config.yaml
horizontal_flip: true
encoder_drop_path: 0.1
encoder_depths: [3, 3, 3]
encoder_kernel_size: 5
encoder_widths: [16, 32, 64]
fusion_encoder_layers: 6
fusion_encoder_norm: "layernorm"
fusion_encoder_head_dim: 48
fusion_encoder_fused_qkv: false
fusion_encoder_inner_norm: false
fusion_encoder_drop_path: 0.15
max_precond_dim: 1536
max_grad_norm: 1.0
max_steps: 7100
weight_decay: 0.05
Rows from block 2 of the fusion encoder, named by matrix and row number. Rows with one number belong to one attention dimension. Each number is 500 + 50 x the weight over its row's rms, rounded and kept within 0 to 999. All counts start at 0. Numbers have three digits each. After the name is the row's rms in percent of the matrix's.
# q: cross-attention query (fusion_encoder.blocks.2.cross_attn.q.weight, 96x128), inputs 0-127
# k: cross-attention key (fusion_encoder.blocks.2.cross_attn.k.weight, 96x256), inputs 0-127
q.7 077:478501501524495430380490541502358393577537455468433461464480544446530584458489462494504437485550566505481628451587496453560473512468534545535530508519549432466498506460505426417517444566498452574492466523554457513470411602358556475506401475514434481483529501510461507434476568474519564516589441474498469533457525482425491536495454415543548494483522402466481554504454468470516536503450
k.7 100:549494435585454536611482577545439564567506481528524521514437439478489517433588603556463449484492495520501532557442475523551412482506408533488486510537461523442492504519518488531577452465548434576458553563537527481508468544411521517508537497485556443572488466542588593470422477563550523529436584528426467453573479623500536549479520491516527494496528465483474519531439567529476623534587
q.8 084:515559563514440641385509541509484595445482507516428533410486501505459479551503573559455455406593451407500496461518567455514471541533433485523517435462444507515462529512586524475447481512432599529433572470426554563602477500436465540509509560465507458486448532538518479454491516474556484474428531517447562554519537485504457515549564585539421434464496529487476409623457486533503462556552
k.8 094:426410492428504502429562475519508359496586527482483462553541521528515445506455457474568485619509457426558500508567389469487485531504527456556504405393490511495474462464453555504527413430495623503536451512450477437498462450451498405425509503447520478443438570501425473579457471461517480493573499448429509509497482469535494441432526553450524476450451484407464573459572487478471557537446
q.9 118:546514471525506427461488522526501537543489507380502483357544543574513652473537536459505552475419443478507512518557550453469524469484522559507433516523518482517502538467539445502619433617466386576459545575497502450438507542448518404476524443552615472499521440564518541420427460466451569441521477397485475415478489495541492479517513455468516421519483396473566520504479526489516497520497
k.9 096:581411520450456523559512569544418459572498480489535520438394549444440585479503553560481441519520461519483456505520411467539417506576449483471518436478594502518454522608511558488550521475536510513546512507481539396418427589472499485578534574481481478541486501538575487401458460528528501480432546476469518444548575535484500576530485501457540494528470490565492512538475514470547528509468
q.10 096:601491490469560464443563526420481483407473490545524560471465576463531568443468522500543516518517492457428537577498431444462474471531479477551552529453469479478495553518438527555428495502547582468546525440477439457602529467574492499517514488488503522541470439610412549462574413523565553492613590476560398445430466429578580456445432521538520484455410459506601479535486545497468446480524
k.10 109:459521496554511526519561560582569492492440457473547580421517488426544538426455446449440487533564521457484502494432460467513477404470578529443517447528476574547502461470408532515541539541462599529455466545468574490563443570445504487548601533461525544470410515488377567482459584546519498469469574460367463435548463550456518576513444563479524414490461433435461476469523483455457500521438
q.11 112:583460478408469442463584585492412596502442564562467534503439560429573485521426548431541463501477462504504519511506462499517481446495499575400481480501523543544462553558470478483502375517494500472530430537439547531454526528582446504584523486503491512542437553465494514415575480434516567443513605519477460444441511531576570400545513551530612469490514442382526510508503544457463497589501
k.11 092:484522480517516507442526413426521461434556487494422513540593585555542490583430451423477522553513503503496511466509507481509559504373565531582483595460502581521498503443444554460483477526498612496542449477465452573540520443515589401396451458557533507474453497447472475581522532581432511548572432504541474586475419442527520435544564479521545496463548473497432516488481465507402501552458
q.12 117:435571546473577526556424451471582452479539460477434533483523501606501522476530498622413445472609548506532464444460454553497525546466537487566497550497425518534476509415449487581490620456492510570464571464563493381508427550437507511490610555535501506526492443501509485556458563536471479498493454446512508560523476480473411623467503533484467500481469595621446470542515523502490450437499
k.12 101:549568605521466411467484503616437512446539541467538456539480463472511470525498542541527511421477468438510516498505576415543424497493443498530454466441593445481614476582504505483513436562464481490501501588527506536516490581500562462465516491499443421513508485478543565459501503485439555518432551440528458548501547447511460441440503460527558564509473433488545593530529433462522485500503
q.13 084:515520566473527454366455479454575512415474506460483508489542522533477569497447510561416438517647537538572464556520410472506502601553543455556471563479435469598430505552428528514438545483531554528486522532526468387517527569487431507551540503479530516449497412595517495468482507550527533490523525483505486485453412421524414555448542592478446532475465514563430528591483486520512434505591
k.13 094:563479504490482441481567518560509459431564489411577539460541529436558599566487510515496432473550494434544445441538512511508491449515498556469472405442559525534472405520450438583503543505412591554526541590434514598492476548501550530549600570467578447458532533454405487518486605511527559571528509456531491459534496434509427574523482506477503450526567467549546502506498391537549403568460
q.14 089:540426432513529488475539466518557494554553620481615420454472549484546481439459456507489442529487493539441495530527574541473564403565511586439485390524571502598530467437512447399507494513529447496571473582490527450405450514588486477509490432488551506531562451452565470483511422510448488478528476421519466422474472458533504449519507554427552490547470395465598531511495614457542526469492
k.14 078:470495454334502548541482493487533479440449497548421517470514586572449492342481463398438531463531485598532533561567502482511509524479459493580567480574537433507526595490513509506371501559557476455509419514477477497475436451571539466436523414483459491493449481534534486453568526454438409461572449493583497477453515419448534478572400483505501532554486541467440492467453526470431508433494
q.15 087:518530515372445471492529517513421554441377481580475449552421486465515449516488548450513452553416536522388553505482451550534455467466441425458522497461543595527494527596508545554492472493509531439609454477601414500523541495498540526524511405483493502536419563452425490537576433457540415495512538550497514494456589528475551496528466565497579555504547464444571491462585529450475554575488
k.15 094:563483500578486460495503462558514474507549509514563443526518482514500494443444464427500500488543503465467468513470511481464450520394569585533499462469544613612458545452440481585472511546497616431537494568454534608534489469437467466473570530471463454455551590480444466538454610487484506551500535584466440445572447511433481506521509570504507450425560483489493502488534410506497376493433
q.16 086:450528443504457486569470467556465435506481408603549436482543524530472470462618588472490467492501531464446488465477475428491518531542563466507457486476423530443549404474601539512498535478455582612424550604491431430482577481486527450487503456548614414604596427476438476514494471498523534551509420565518535486604497483467478578491411455468444507503513476560533486544491457528469485533464
k.16 098:499469525482440490534460519508468448544565510555550459589518518535419472430495462498518518569449459450471486516571480506565519508480497404589507495460469551473462471517522538519504392498477492510505503495417463410398478488459487438425415444527403476456487523524487491510496444434486382501497450495401481470564551564414458417436553542544456539465447563472433460505501549450483488484514
q.17 136:516479566557482459416529605551492510424555424467459556547422508542519547498556552421544538468425513471531615517506473448477565426482476608468541467411484490491478478501556473517552477516457456507554499521576600490574441574496499422502602488491568492518551475495446569431447534456522570555515545511461436508518534543395486419522512384564503466533503560442496459462490567401497423477485
k.17 116:558456380494488413535417534492525567553515543530447550448427565492566541480532528495397442426568432531420475533434476483419441457453432449513470528465516479525587573517484410484482500477464430532519467451517516483503439483451511502504481493507582460540531442433551419430489557548514552533454529460582510499470415471564521505575463481523488556564559552518546569479443414540491448514596
q.18 077:485371432458410442553522508424520489560525518472525541414539459564507559505483427510492483518543515561560455391508455477546472524505505553478458493513571445423562528536494453537549501531577474496468487438509495527381496400486515449498492552482524491512545494596385530567491415503467512366550515397549556531484470418517472488557570472426515503540563384471522581502500509421526525521442
k.18 100:554445535480488505579459576497512491480511442470484507461442481503466552527509481536463475450486481608533503461464541520501467555619382460490462493659435442468513563540517507494490548537570364436450478504591460425517492539563536599594535486490534535548531357585599534447551413489519466445458517474514485513486535491447514573461457386530435468473479490585465406499499572486549471476529
q.19 128:542492413495577503558454433520547452542560578523639498462490602582465587415444445561515494503523548529514384501483453490486544497535503524544463527510472471545480542470408538466461532479521414526502534489496451363453523494527523537501529456606511448521562459538549469517487508514396521501544458451446460465454377405561460561462493557490516500534387484566528499508442539518581498459561
k.19 109:434499597468469536525454569502449574472473483475383553497477484480543509569444507473468471473501513462574569568531537479585503515471439488473411504443531516467571475564543474424512508511535463517456445380574425484562488490541560500505522403506488455559428384542543537516546415558484530472599540452561515629420447428520520640417481402477520510525520475548529539582438521497492580440548
q.20 122:537451545485477523410584509538427535457405614472482443505395478423512506564418500452494575514481513518482525477507551555544458480424425477449515518507492516579439568544500521467492408556520438506535453446522527524402522546435522544526451483518367510441399581467528514498546521475504496516474552502504516501475546535531560449553639604509618566459533534419507584486543497530535527524492
k.20 117:523498468567536521488593431509575454448506443565521497560595555515572516613487547426541532487492542496518544540512470550497538511455586599528491541453539529581521492447465493529585566496464641507549550511499534560608510413572499481453537519508543567464492580440537487543544589551601523572517493526610516543489471503541515454542585574479564524480537526523536483562555482550458519544456
q.21 125:497519422518531598543461429606506534449496516595619436585529482455526459484514507558547540441559449454463501512458440449413493504497561493539517441503409594476528419427500537428521546422513499510449616469489475431568526480455500560496522468462477461560527476439560460544516477519509454576465466551461499498553459526475481521530445487454530478572472503553601418454448433599540508475630
k.21 101:479549492460562544459574495522533528476496506541482456470511525519493520470449477436567520488406478517543539521551498556588500486507535474511526519525485487489511564496545525470578487588567607481543549428482462502466542403599497521510483434582488574457478577523400399484575477472525444602581473574580546530487430545502512449512452581511410543517524510474555448424505572490505522596502
q.22 108:561530462539495551531515521599466477528473481578556387541466589489628510441537542430604408475475549440511550476524489512425603413522491511484544473512416560531501411408480494399497486541440489511483527488494461444598524498511517515565509465477464504576559439467552540418563473510531553530514498528487364449512479587481540506476446467515525446516447561522546502428475481593471432485545
k.22 085:461499422509539496535509545555534615466518518518395495562456561531540543447438503502470470536441501462472559586562534516535487470429538502518525549433484483491584501503435507475455425642436510529518439465506522525493509503451552478441555455555575505507431457383441519603549524557446552572542514494443439573468440534441443491488559554526460546556520453521488616521448604463418565498506
q.23 116:482496537553556441514421511556593493461596411515428546491549449600449535467585477493469467508442450505477559530470548410482536548556501562587427488447513457419543488499488458478549587494436455535524590475571523431580503481488471466499588477501529533508571472577447482512366493484403488555524442468429463536594483470444525552484430458525432465503478502520556477415450543484505464405470
k.23 094:513594562497488540540563528543470528462463587484579463517561485540423567374519524528542506439471495573487471514534599466437499450471510500475516541519484430502488506459556464510420495595495511543406511560474506508463506554517552518500515514421550484472516501534428569486469602428398475413497471453395507401471514457404460449515501506494507493569395477457518615476508572447510438493560
q.24 082:454463475477470581544424398556517540522576462500447569469536457517458509534545513574481562520485501444458556507476466441530439597524516475555474467531429518497536573452579511524425560428591582527488521444384524474486475524459462529450518587459514491493510489480467473607509566550548464460523489528499571602563485392512473599427581538524470423562450460559470418514469452599450524535473
k.24 081:365562439461464537476438534412452479563411537459427496470443419502423418504506507494538436430552501460502472491450446499575439511554425466446499524562472432437505471514526511414475485336552520438422471437492470372495460444500487456458452466466495454501439499593491519496477394465529460413492497417529486521387528440572440481423436480493495455420439477403513487422458526506556589469469
q.25 090:507514518414409462547464586520483569591532545481522522404452634533542535490493519548527539457428541515552515458516490524527600486489499597498532505506455530506450636505500386499498436483427488537531409493490547517430616464449544464505537514612530479545530541490413523474497545408451538455564486444406454433494408532575481509495539525468454414475453493491507446554451495494469493554461
k.25 088:466540592518517486496491436497489513405496437506525462539587493505460415562394483497479537475528481559471593514461567599529550461417480566500527606550544415504513535526455544510518476552456545543525577479442508556458427476600570410379468451569468503479459457472501522479537461476441512507541436510507377543489504501513492448546559469582560558420481454599471536496468551530465515581515
q.26 107:496555465483537551419499476599531488579603533472571441514497542581533531431437459546493538557511443592470504504459551547560504557561513565516406515508492481545525595450466414508509538501490462497541502439473454411386515535512474560624479474433411488502583510415517476564534509497417445492521448464473513445484456453512464539525529542437547502564434428490564527407417608538499503498544
k.26 108:533511504557477529538484466417501554511482482507612509518593516595482517421544486542488485456536489614487507464485558530389516520564485553475513566600537487502508535452549506569496549437502497503534575633489620599469583490524537495523467482459493535528589493493469459516397525432517540462398529487586509391534598402506514498580480508427543511490479531489540524458500446543519427498567
q.27 116:594504471505358467535535597465533558542518531481495547461492534468521498496491491449513525480466456435527530519584549465578486417535521552437500456528577505534513525523576455412556382530509491473510406482414573595504466418492487461492490467496601476528450605503496519406446485490508566482496544444512444438479500566551540436572490502509534424382557466431536451530569561411449522503466
k.27 117:448516515421537552414553475481445413484435465527517434508450574520425378447539491444442527593466543482537469518555451500566486449543513499476525465501512494410428466435491631513484522426505563558484444456497463405463472477505493459432437474507481535420433519605454558473501423421480400482534443485462484520556524539491516426476518441457467468419383503391449504517432564431420576472484
q.28 123:463489408501543565480425374565506451513488550547578469525501521533478495441506468617466464581552498548450407523435477554493512524499527409559430504531465494543532488455488604527504589443514455535521568487474469396397431515508453523515478424530483471487571520485514443563549463516486480553552457444500528528562503458541491580476454519404576602601399488528591510425456519495538518483529
k.28 133:572438535499410544595476487607489450566537602507561463484422511504451566454486497488560526473510449585529496541503462437506403584543503479553489371484499553548401586524512481520494472453623459411455457527573497445514463509448433481549532509438380448532543503553484475441442489482551479506451545551470553444565521548423413509515499488446522485494479513490481505453540454458504506402470
q.29 079:543454458469534435502522564527466421542467527548484473480551509539505470527569449458454476529431542537477500438517561434505465520541512535483400521442501434368578457521562439498532462505529462543574484584527427501417612434532439431546476426509557521489548529544388528538453506550436476598468440501489559534524461512581517498593449505499438536453440469352504536492517586452540496498420
k.29 077:535456499548467495514597508509505500421590539580556467597598498522588455494494534526501523475530543507398497473563429496402505443383572521574505583552469504474428483452423470629472572506425519552543522545385500575420518478515567536565460501491491510437531485473454458575454601527536604502460444481446563463550411457453440491480637531459500544474505497598420560482533469543501444480487
q.30 103:536495455490440396526487509505539530555499470467439543365524501548479544549521491471510534492455450479535521432486561428587460562513531566541390556555503451393596593535558438505540472585485490519476525506439480572388559400517512434434458570550523457468511530620401553451424452560497526440584472465501490456534470510538505488527549457476425465456555494489509508493420548486509535554500
k.30 115:483478527503415527525555530518453431499428490508602461526457452521436493433486452469495540513441546480534477495491459453517499516574524497440530430542511489409395452420500566511509550459498468496454506574495507437473538530426436521510471471400438552501465440529402546481385482414494465409429497502413502477541579537413463537448513437422578447454389471393407501533462522396496499406454
q.31 092:495386461509416451456468587554456580491516487521514497419523465501449446513559510476513513478492466487552573458497535386498551518581540594495535400503497432446610459448536484441548472535483506473455549636492550585464549471522519420449569480480509504542603452566491511516453463599454498578497513500449522499555566526473554430605536421486435444483496561499490549433444472413504483519496
k.31 089:464462405512472544521497505405487473528506507475414575489425503514518544406547452495448461491445510549537486522467427482541546437562449482522496469581393478421442515403483475524538539433529455573474493427464479507436565401509368509509433413508527627467526351570533452500486420495549405549492508556557523464483481518529507537515469465411426401586502537402453481498448509528472457416501
q.32 088:559509529512474506349552560505480554519481484426501535473434589452608550524468502495485506436509472476546564566491500566559462389517508592374583500502496521553487534494428412482488445568476489449534431545524479510444509568482483526604486531473520515560476517416514561404549508448594521455523493476576467386403440521492542433497545514506588447532483462427493536540507580463515506501511
k.32 089:493535463505524415516448487445568553470480433480537555477517538472522480481542522535393523500569509527445554406491543471383483410582526502498527508547505451555602454446434519550455518437381528556561529481429635569505499498514567519517483549488569516517498508406489477497440534479469566504411534436561482448470477431546559495595443468512466510493476503566478534483533473531439427573526
q.33 085:449574473478496571500520464441488526513519487452424458589468533490515519496481479580450492470573589480478498471538482532587497580544482467612531552534455482483424532484468494504401577478514557504516480381443470482525487525488426549582499533436415524494469557468511456577541580530563492458501466544492569488500442413473381538428597557527539442586430424503423479445434512599502487434560
k.33 091:402478440499446571484468527469507537546559524427447572487485438501548469498554521520548466464591459433525528426517452427456470482568458498500464451549533491492507481531509535426562484419479555450433457508503534483544483529477503487524556481406573478605470553505579575535455456540574644412490552478516461549462489393583489543438441544467530474465560405544549467395543503523492546484554
q.34 116:494522397534504529558464456553438483496472540569583425448556512506527521445535562542544497444482520432491584481459489433378548488459553444512457470571419603472487437461532552387514499509438473608425637579518489418515537522449516474459530471583589422517544388494540482473507517500437509504482452513509467480534463511512506472547452528527462474538447456535589503567513469597520442507554
k.34 104:439544526443451570545466509568460475486524595501448446572499507485467559555431467493597558489419453516501512528607504514623555555450498444586502553447527512522536548593538528472536456593551511467507481462554455482469470470557591511456568406529502457454476504488522509468613415497428449536576428525537499585461578557433411520449544531568525527522475486507504621573474596483500549493487
q.35 127:523503541484441493540560614480516557448474474543495508527522434480542469610532564437545515350515432387543520462498491449456462436450473505439580481519457574552499478536582477461504453490514597476451471496482494575579576431440560520459550547458543445515448553504518512442476537527541458491462538551507490519535512601462546513493512489533482396424626602490465432518608450552492496518533
k.35 119:421552540409597473399488444452518470441487427482495426520551531552468410575460438425544516572437528394506507460556533564531597471495537468509508582517437474485571425499505563467475496552430583527519506407451476476520537473585530480443472457560443561427412522453489448494547474485428429490528409424548493592434457463506502447479505470552482488498467487512561512495506570489500471551488
q.36 106:464464564492485463483442552526477570481484478535533463548511482531502494482540545461459597426470463440549546465380527446464529467574537546437516351471461454494607460514556474458597480468459500488489519550520477482560542489485563446462610487464552460631526477468472454520446463483518485539469523467426463500500569615395514533538524391419488531499616590512563447484458558452506479517522
k.36 124:514465537433532431481465464421519466487504413514543496487490570594444469454502454460433542512440512506496450449500503565404545466534524440472502530569446450448494476394497477523462536460441553536530552440392550489471521436550448551518399448524454537462528503464414404477484491415488375466508423427588581420459452388500496426539496468443436488489432570434552472429489497498540400483505
q.37 074:464468407584513468486484463571483482555474510608583469521413470482503490557552476485519484498511481441411596519528519485497471540500499497565517477555493448448542485448510530401398454503524442576463442475562489537533469437388524572475458525479407529503476459436504530580572485542536449636514553517426524510530464530400493473558466485560605595591470555456566537460482488521603521486478
k.37 075:534576634427461557506546498553476568488516508538544452584511515595502480538393570419557589511406459479535583595540478540520511521513528523560503528523470522447484493469494460500521524559482454565607535402439498455509492472542466520446443444614385499411464558508467419554476537506564502562589502460423515525583478571383480469488520441488508596536451502483472535488449583529429519435558
q.38 082:521552612504499482610535526403501576520506463434376556466492495522547522557470475486485549478504486509489534548489526497611391480449490552473550555463572546514471607513482413521486475469524535408567406435450471576526526487454541502476471615526504496522398627542387521471512478542508441436531503512460477437470502569475496448498534438526543417462498481429467464532495550466490593537524
k.38 091:417529431501536517434424525458469585503363423501466522420455490520573455453542525452389456456560478446545527426464447494427479452488455533412411546563438500451554461462508505410551532414444554543449540476509578506523513525534530530555532528469558520535439527501497483463513469512487547404507498475575463539444473462537583514448459428471501488441534456504499490427523515496548491524513
q.39 108:551493520485515562484577446372512468484523535469468519527514437419538479525440481580461495480605460459406451543542457494538402508485518458448627516521526548519474483537479546514425479501592537492467437450476446515552494478488510509479454552352499521443387564536455491537613444579646509422514573522559527479453484457487515475533547571547574496489485507529457505546532454549502536542563
k.39 103:422523396466551576474479514482496495518410436424427565418438494451533537536501509455447462462548447429517502449520446526537494525582471435431495503654547452555451487545513516447520521442518536483396505467503496464575484523542471601559548523485532520492447544522502513448598465564561444458510521493616537512472542525602504664454404450528493451454527506507549393428492566504520576582477
q.40 106:474518562480441596489502461536480604500456568520480478642498471437527437499454493511485560447533434516508549553531473570506462432401453488477504444529416618600436513484508523495499460392530468510522484513449533472441458567466581510575562460463448475502456491379620508550556540454480445528428521542524541550527544525532514518510575483453636495530491442501510461449488532555445503485579
k.40 105:541562511541498445426462391548522481498515509568533484493562558507494461501522516517586524487507413553497517507461501572517483464462536528463548535496598478596520565489541521534581442492491564398561530500485593564479501448492474393424449521483491432500549629515558458482478562444510469542461516509605576445534465499562535417589468538513535558502534551486591438461528466547497481558526
q.41 070:579516418541432523579466549449458426642545567460526560457489513531450573430489541578443451451499496499506466473459550509562540483480491520547547527525514486496493504469485485455439515547461438610452500455407502561435378450485547490475470523571436544509491539565491501420481466522447506461549455490370475448450432569519424538565547555466418432542512525502494586565412478577515532498537
k.41 087:416470518395512588491516586526494472411456453489376504531398512498473481529450534470491456462462438492574555566568500408558441578511453474474455415504477490415560504579501535401513494511559484527487467483603435445516441514597561535486540408539499518529399464537585527485550345447459515492592550487483421573437486506492519546410513417497490528449511384478453522530475580435471572417483
q.42 106:578544513493533528489585455506431443516465480485444507534463575474548513452495493507553486517480473495512571482602508549520458458472505555441510621540430511517425537460506451455529436535514488502462448454475428557445578509483497508573399559463475468496480482464540582449594536513500530444551513576550382418477554503551568449453417518529638422530476421407491594544509518620463504515488
k.42 077:488609434531525486537469540479508589474535458461469532510599485515515548513552515606504470547584529518506484460423566524505468493515481563491491527539524508530548516429468537528440449515523495503499451554546614545475557587436548513453516487452533518593456444534433595587418524562482558447491591444445436482468506420445461519532507453527587420589493410496413404524461424499463494507512
q.43 095:546552491513501507513496512516515523462442432559481492625428528496553427535526576380596482450490502490496557442533531525488557389453499578486455576523428553490458573512557469451496402435453467579505566433495503523481471469493437547541503459505482497513463618467571565434487609496519517557492532516485424547509487603500558489504469482522585465495545516459530426396492486590391435464473
k.43 115:525523596510459530435536441567497495489573568494531390569537527539398477528475540477615530502447479474505548544517510459610477523441508472563517444413602544504503503492468546519551470526526463501544430513526477427509529493458447394344459440502397447435464497546460510533494472463492459500517531491415473502554475488385459367521558533464542572495445490481472524541501509463438543456560
q.44 127:574381481544474456520562534508481507527417606506576452438453521472524549555473522463560572526483463475508516430511560462515472490458490567444430498627519399446572539514504447409547446546548461504509462537495478519384613433498536489450450482516483479435518496492501559505514450544468524433545557447475465488514400504583536408535551482481554482516477535415571602443406524539565522534500
k.44 117:462468593511508613502543525485528486455452484501464485562530526570474514550424497453494592511463614526524573576510522494533630581486529469504520522523485495468457458465470599458491570524572412471477445484498488522572548441523439514466509414464451602515480471538424530520473455474486471441530457517465528539489616479402521521451523483450604446521452471462393489580445571477483574433483
q.45 086:501537583478472474401438602440546500425544417437410515463578574529535511432474548415495419569518534593550517527538529505495516483541567503513410522406561464515530501518524448551586494503505492543535541487589531442439494551516432500536508408488519573524552516454444505506481498454474511559469463477615524495504612493427491528452423490457507530466546414453471527466529564380459465465415
k.45 108:629492479510481399558501498484486452504544506525560522452565579506543529493527532556478449467522458570429421444487489524400424497458442516506501530543550455539486532490456446600465529539474520548509560531386559589445460533469535550512479581523534445447573512462506425483487593508504520582460496480540478377593479502513453440595523498500491557508547582616499501443482429556468422553485
q.46 091:443491543498492470471532471508467448478479423514358538564520426487463488575483499492431450578503498524502566459539494446530388595414477473508542533499452528447458514540538540551482513496535565555491491479521512592514497494443465490455427543465513558462482470537354462556520587536495445550528543528513623612555580441380451489508468494572484563557479493452408598500438481505479551510460
k.46 092:430544506451441538456454568432441561450579570558413549569469519507572494531531612461562452461535484389602549451527484450518437529410475538579475470457417588538426540550545408487475464450489510511443465441520459521453473453473478485477517491514540436575435497478602462555494506539561571510593543491468531470392414448556480566421532502503479499531545471462536459505542454563521461480587
q.47 130:407514547525529535463428468476617409427555449488451531510550442619454497446555484554407434515510513566480456506482465521477538533484508443597496522396489512492488466510517528631493575489538491505525570422589489439543443502500493540518530497540441585543552503516474458547462564524485457550474433483526569592465526456484455614502486529520416569463511592541496484544557506440503520375470
k.47 110:548534477522466367529455504456521482523476474534579496526522547503533489547485552473510459391486433484360406455530585515431411462526464521529427518514542421503512479503476377594402496520408539531504536528436478511473409537494574568549456537494529518380560523391486463481512604475441495496474448491492538448500475469545418401511533425558469489462461543530584534479542413519510420518496
q.48 109:459479512462536494555440476423595610482501464483455501486486454606463489492541501505506440484533503625470467421391540569479499489455503455588513470458588503467525536574469552562488538406490546456521552428423551430432471490509496514486577429505499451525492560569517418521544523455444489474489532488436571559509479530570515575548518541393482623457513497529501458421553509411398514446509
k.48 105:481545610411537574473549562523477523461507476452427479563499417514452485578425382522572524541523558472553548520550504481506508602550501467444538437459439500531550482500496518425470533548564448493535486431526469477544512472506493487489450461598420518548434478533467460608486428502512540483578558485569457554460515440493447514406623562474460462544447436457487516465470558464468528459505
q.49 098:569396420467490479475481469539545432516556555557586508443478538557477466438465521525519437497404557522451498549477466498522538506491474421519470455409536511500550498549486576560522487586476447543565578480532527416519401486503441529489580441594510487555474528590488526434507493438500531503577470420491551427462431466525597450483491609509433475539487477400552411557527564406518505461447
k.49 099:544389479513521535576551541605531542559542489502487513489445483466524587418545563502515512472429481575457554573432366528508501473413477461567504533463480573548488583549472393493681512591561418465498482467459568445527452483450440486482576488544484524540507515435524511509469537529542516562542539519428442520542501638551551529519466557503571506637543544559499401531496568463491622514529
q.50 109:549514464544529528430540464541445450470498545558575484588447541453475540491420491482532487520399609461449576581594500488538542462467505508417579525499528534476475493478484572483411449592525405513541582466471404418558426581555480476532499444489469527509495391468542566470521461488579525485560506548510453430443455464525484474494484572588548463603436489481597517447450469550511457498505
k.50 090:506484587528515502473558436492450472474611550547528464552528544467466470528478499564585547573463468560645531522523445534546532583452490520536576553412487546599473530523536548543501398492576582408582540490507561490526464418482452398434491547525480438573492574549510439559435538522504524611569460496474516523578490471517471489546503568459579513496523522506510496436493447540503486534474
q.51 094:444452559513509490428468474451457571454544574461427557445585498475509480470497453565385616594493380548484544512518498506570470608477504475559532483486507441467499577460513563489442502470561581470492512426482579466454431503551531482471452553399470554383504468503458483526465524482495514463532564531546578524503411414519471539430547540568479503481441536516409595490434522473524488538446
k.51 110:565498429624508451484496461495495533564516518497527541496521550484526434457545511474435507578488469535611483513385505548532491545502474509563548534481552570557524565496548581534480462466543554412573510516593529569495540454398464420411467507470509478564584518580536470485496493537475497566447514574504428483586491503524551588541461523481535460478499554482433457467403408489416475570543
q.52 150:453529500575483572557498423474466440496497547502482498488565513492433520534486492561417529531525526459525438543545505465574451597466514465501536517524479490425465472446522527523399550459584518514464519513477502489502459480465526546529389629437463531420476404431500425587530499609550456482495504560561582554477512385438375530506535501560538464596451562524427539564495465599545492484512
k.52 090:537456564482586578483510564609562582534412488470424557416375462490558546497494471460409459419535392534442518577512465512552432460553455505450545450467547484506508519605487486498551551543508492473500565526484509470584522509504474497464610565511576481515478485446537492454513492564572516510524612504497532537551464564531579537485412540487511521539499485415487452457458537479461581474597
q.53 081:492442399456527527591488508577492512518532487561588440485519526571469441465574564407584440469433541502481459454423461420423564504500552493498438495438482565492563459475513473462551536530406462590455587464565463497510566414480521496437520463519574472613558539531462465527494538475458438517489460485465471459530541572492590513509399572449401507556505471433571464519565432502461488522468
k.53 088:454470590420474500509529507456448547455530517487429533556459557515464561509412520463552493513363469508446458503638431480603476471476507392585558466498574495533510496541460513507514561499465483581555475429476417405528505526511427530546450486610448520450445438446493464536469491542525428526561509425518537563498468511467494496449517538438562517671462497429522455613500523489512573470469
q.54 084:517506567533516561539530437479508578486399508583495515505451593485442347536539537511508512583564524437468510453490526585472496472473499438517522549568436537498474541559523575507495489481440508526489557498436466507494547517463475494394497539494563404474464532530562517541571627542547557457438528563472578503547423466656506463479538548516544485458577530501546454440496464551425516596455
k.54 078:452507515462494516412463483560528536525409552556389441437382520441519412573488509379567552397488417550454568589563433516599504534520470475486566498480595540540560549519488516396551514493517505457513468428601528423464454528487472449467556384535470504468396516470567552515566465490534472464562509496460491596482473578435506516444494472503546544468509541438508578536498590493465554474540
q.55 094:495526533551545510477477469509490412447519554488593563502520557507402579571439438528436512441466549512497477553529493473547445538541484488511474550457516493531479438484488484538417456551523434481501514468546527492511470478538491531485500568489519581488453399513504441551513488602563492532493446609578521543456455368555358532476567574568485446573369469443459499598463520490617495485541
k.55 102:515469469364553544397501436519544479467378451472430476413410531550493446516443552419422527407525457517467563519462392486515479536513517479454424463475450402472493482511492406480545524501434422535468440417448453411519464464575451515477543466524501553404440528408522515470524512540533436516552488461536499563474478502545504462489421427488405473504472405536491518493587565408457580437498
q.56 082:414554494509482519362521499504405473455497462489418444518523422439549473512523485483442422542559447445481590463441470553463434550557529394487530534411415522535428435504524556460494541419527527522467586519542474523533531579443512561550467504440467498521507515449539498586498548477509507609466517587494543577596516553386494502527499526535490494509529470522464533395549409558465518561564
k.56 090:361528439521460477526460500498485463521444533485469465470448452564456468531600453461543470482535491505561476446418506443464401574514525485456440417587487486504475538521505505502423576371600557438409397528540516488527519533440489553475564498410520516561476457588476519509485483500521540415506536444468582435410521439491508566537480471456444468445481431519442476541504483469452490421468
q.57 096:479492596604483518468498488409487515476453531427479573451546539465412514557454457538428543533506459494494534537531467471602449569486446501557544509552478420412454557539494516573399511530560548485528460505387472500481479514547517550469468613449465572465466420480474465525573459568572522458540512615555572515464486448469462459458574512597493479514460558487436580555386462525522495527535
k.57 076:521444434510480472543529477535525504489465489526513528374454534451543483400512469442359495524542412559498503516353496436397464430475498512508529466524460568583474594487531534501488488482513461462485530521531542577452473537441476493487548523444601455559560543506490489461503520546457592437498564528408493421478410500489534594614376494495461440472491517546454476489474480466418465479546
q.58 100:533587624513503541555490530465469462457516456526415577507464575487495526527537605508500444454487522409498544537555428503525525468452474496493566594456448548499426520465436529547452471487510533544492421441498500472607461542512472548557460565523462512496451498501487560455598502507563575509477536611628492499424500404476473504424442498648497441503497554569498464579509477573475430482499
k.58 095:508478356533512462541540528519590481571505445614520578458458597442509536434546553494432471512389457483395439554467466618525447414502504543482566500551486557612449541508442485536535556500449491474542497533493510497442411488497480595566586533508566534475556477476469543442501513493471432525467442550486547491502457678556523449507473524569532430545488590491499441504504531504463488554502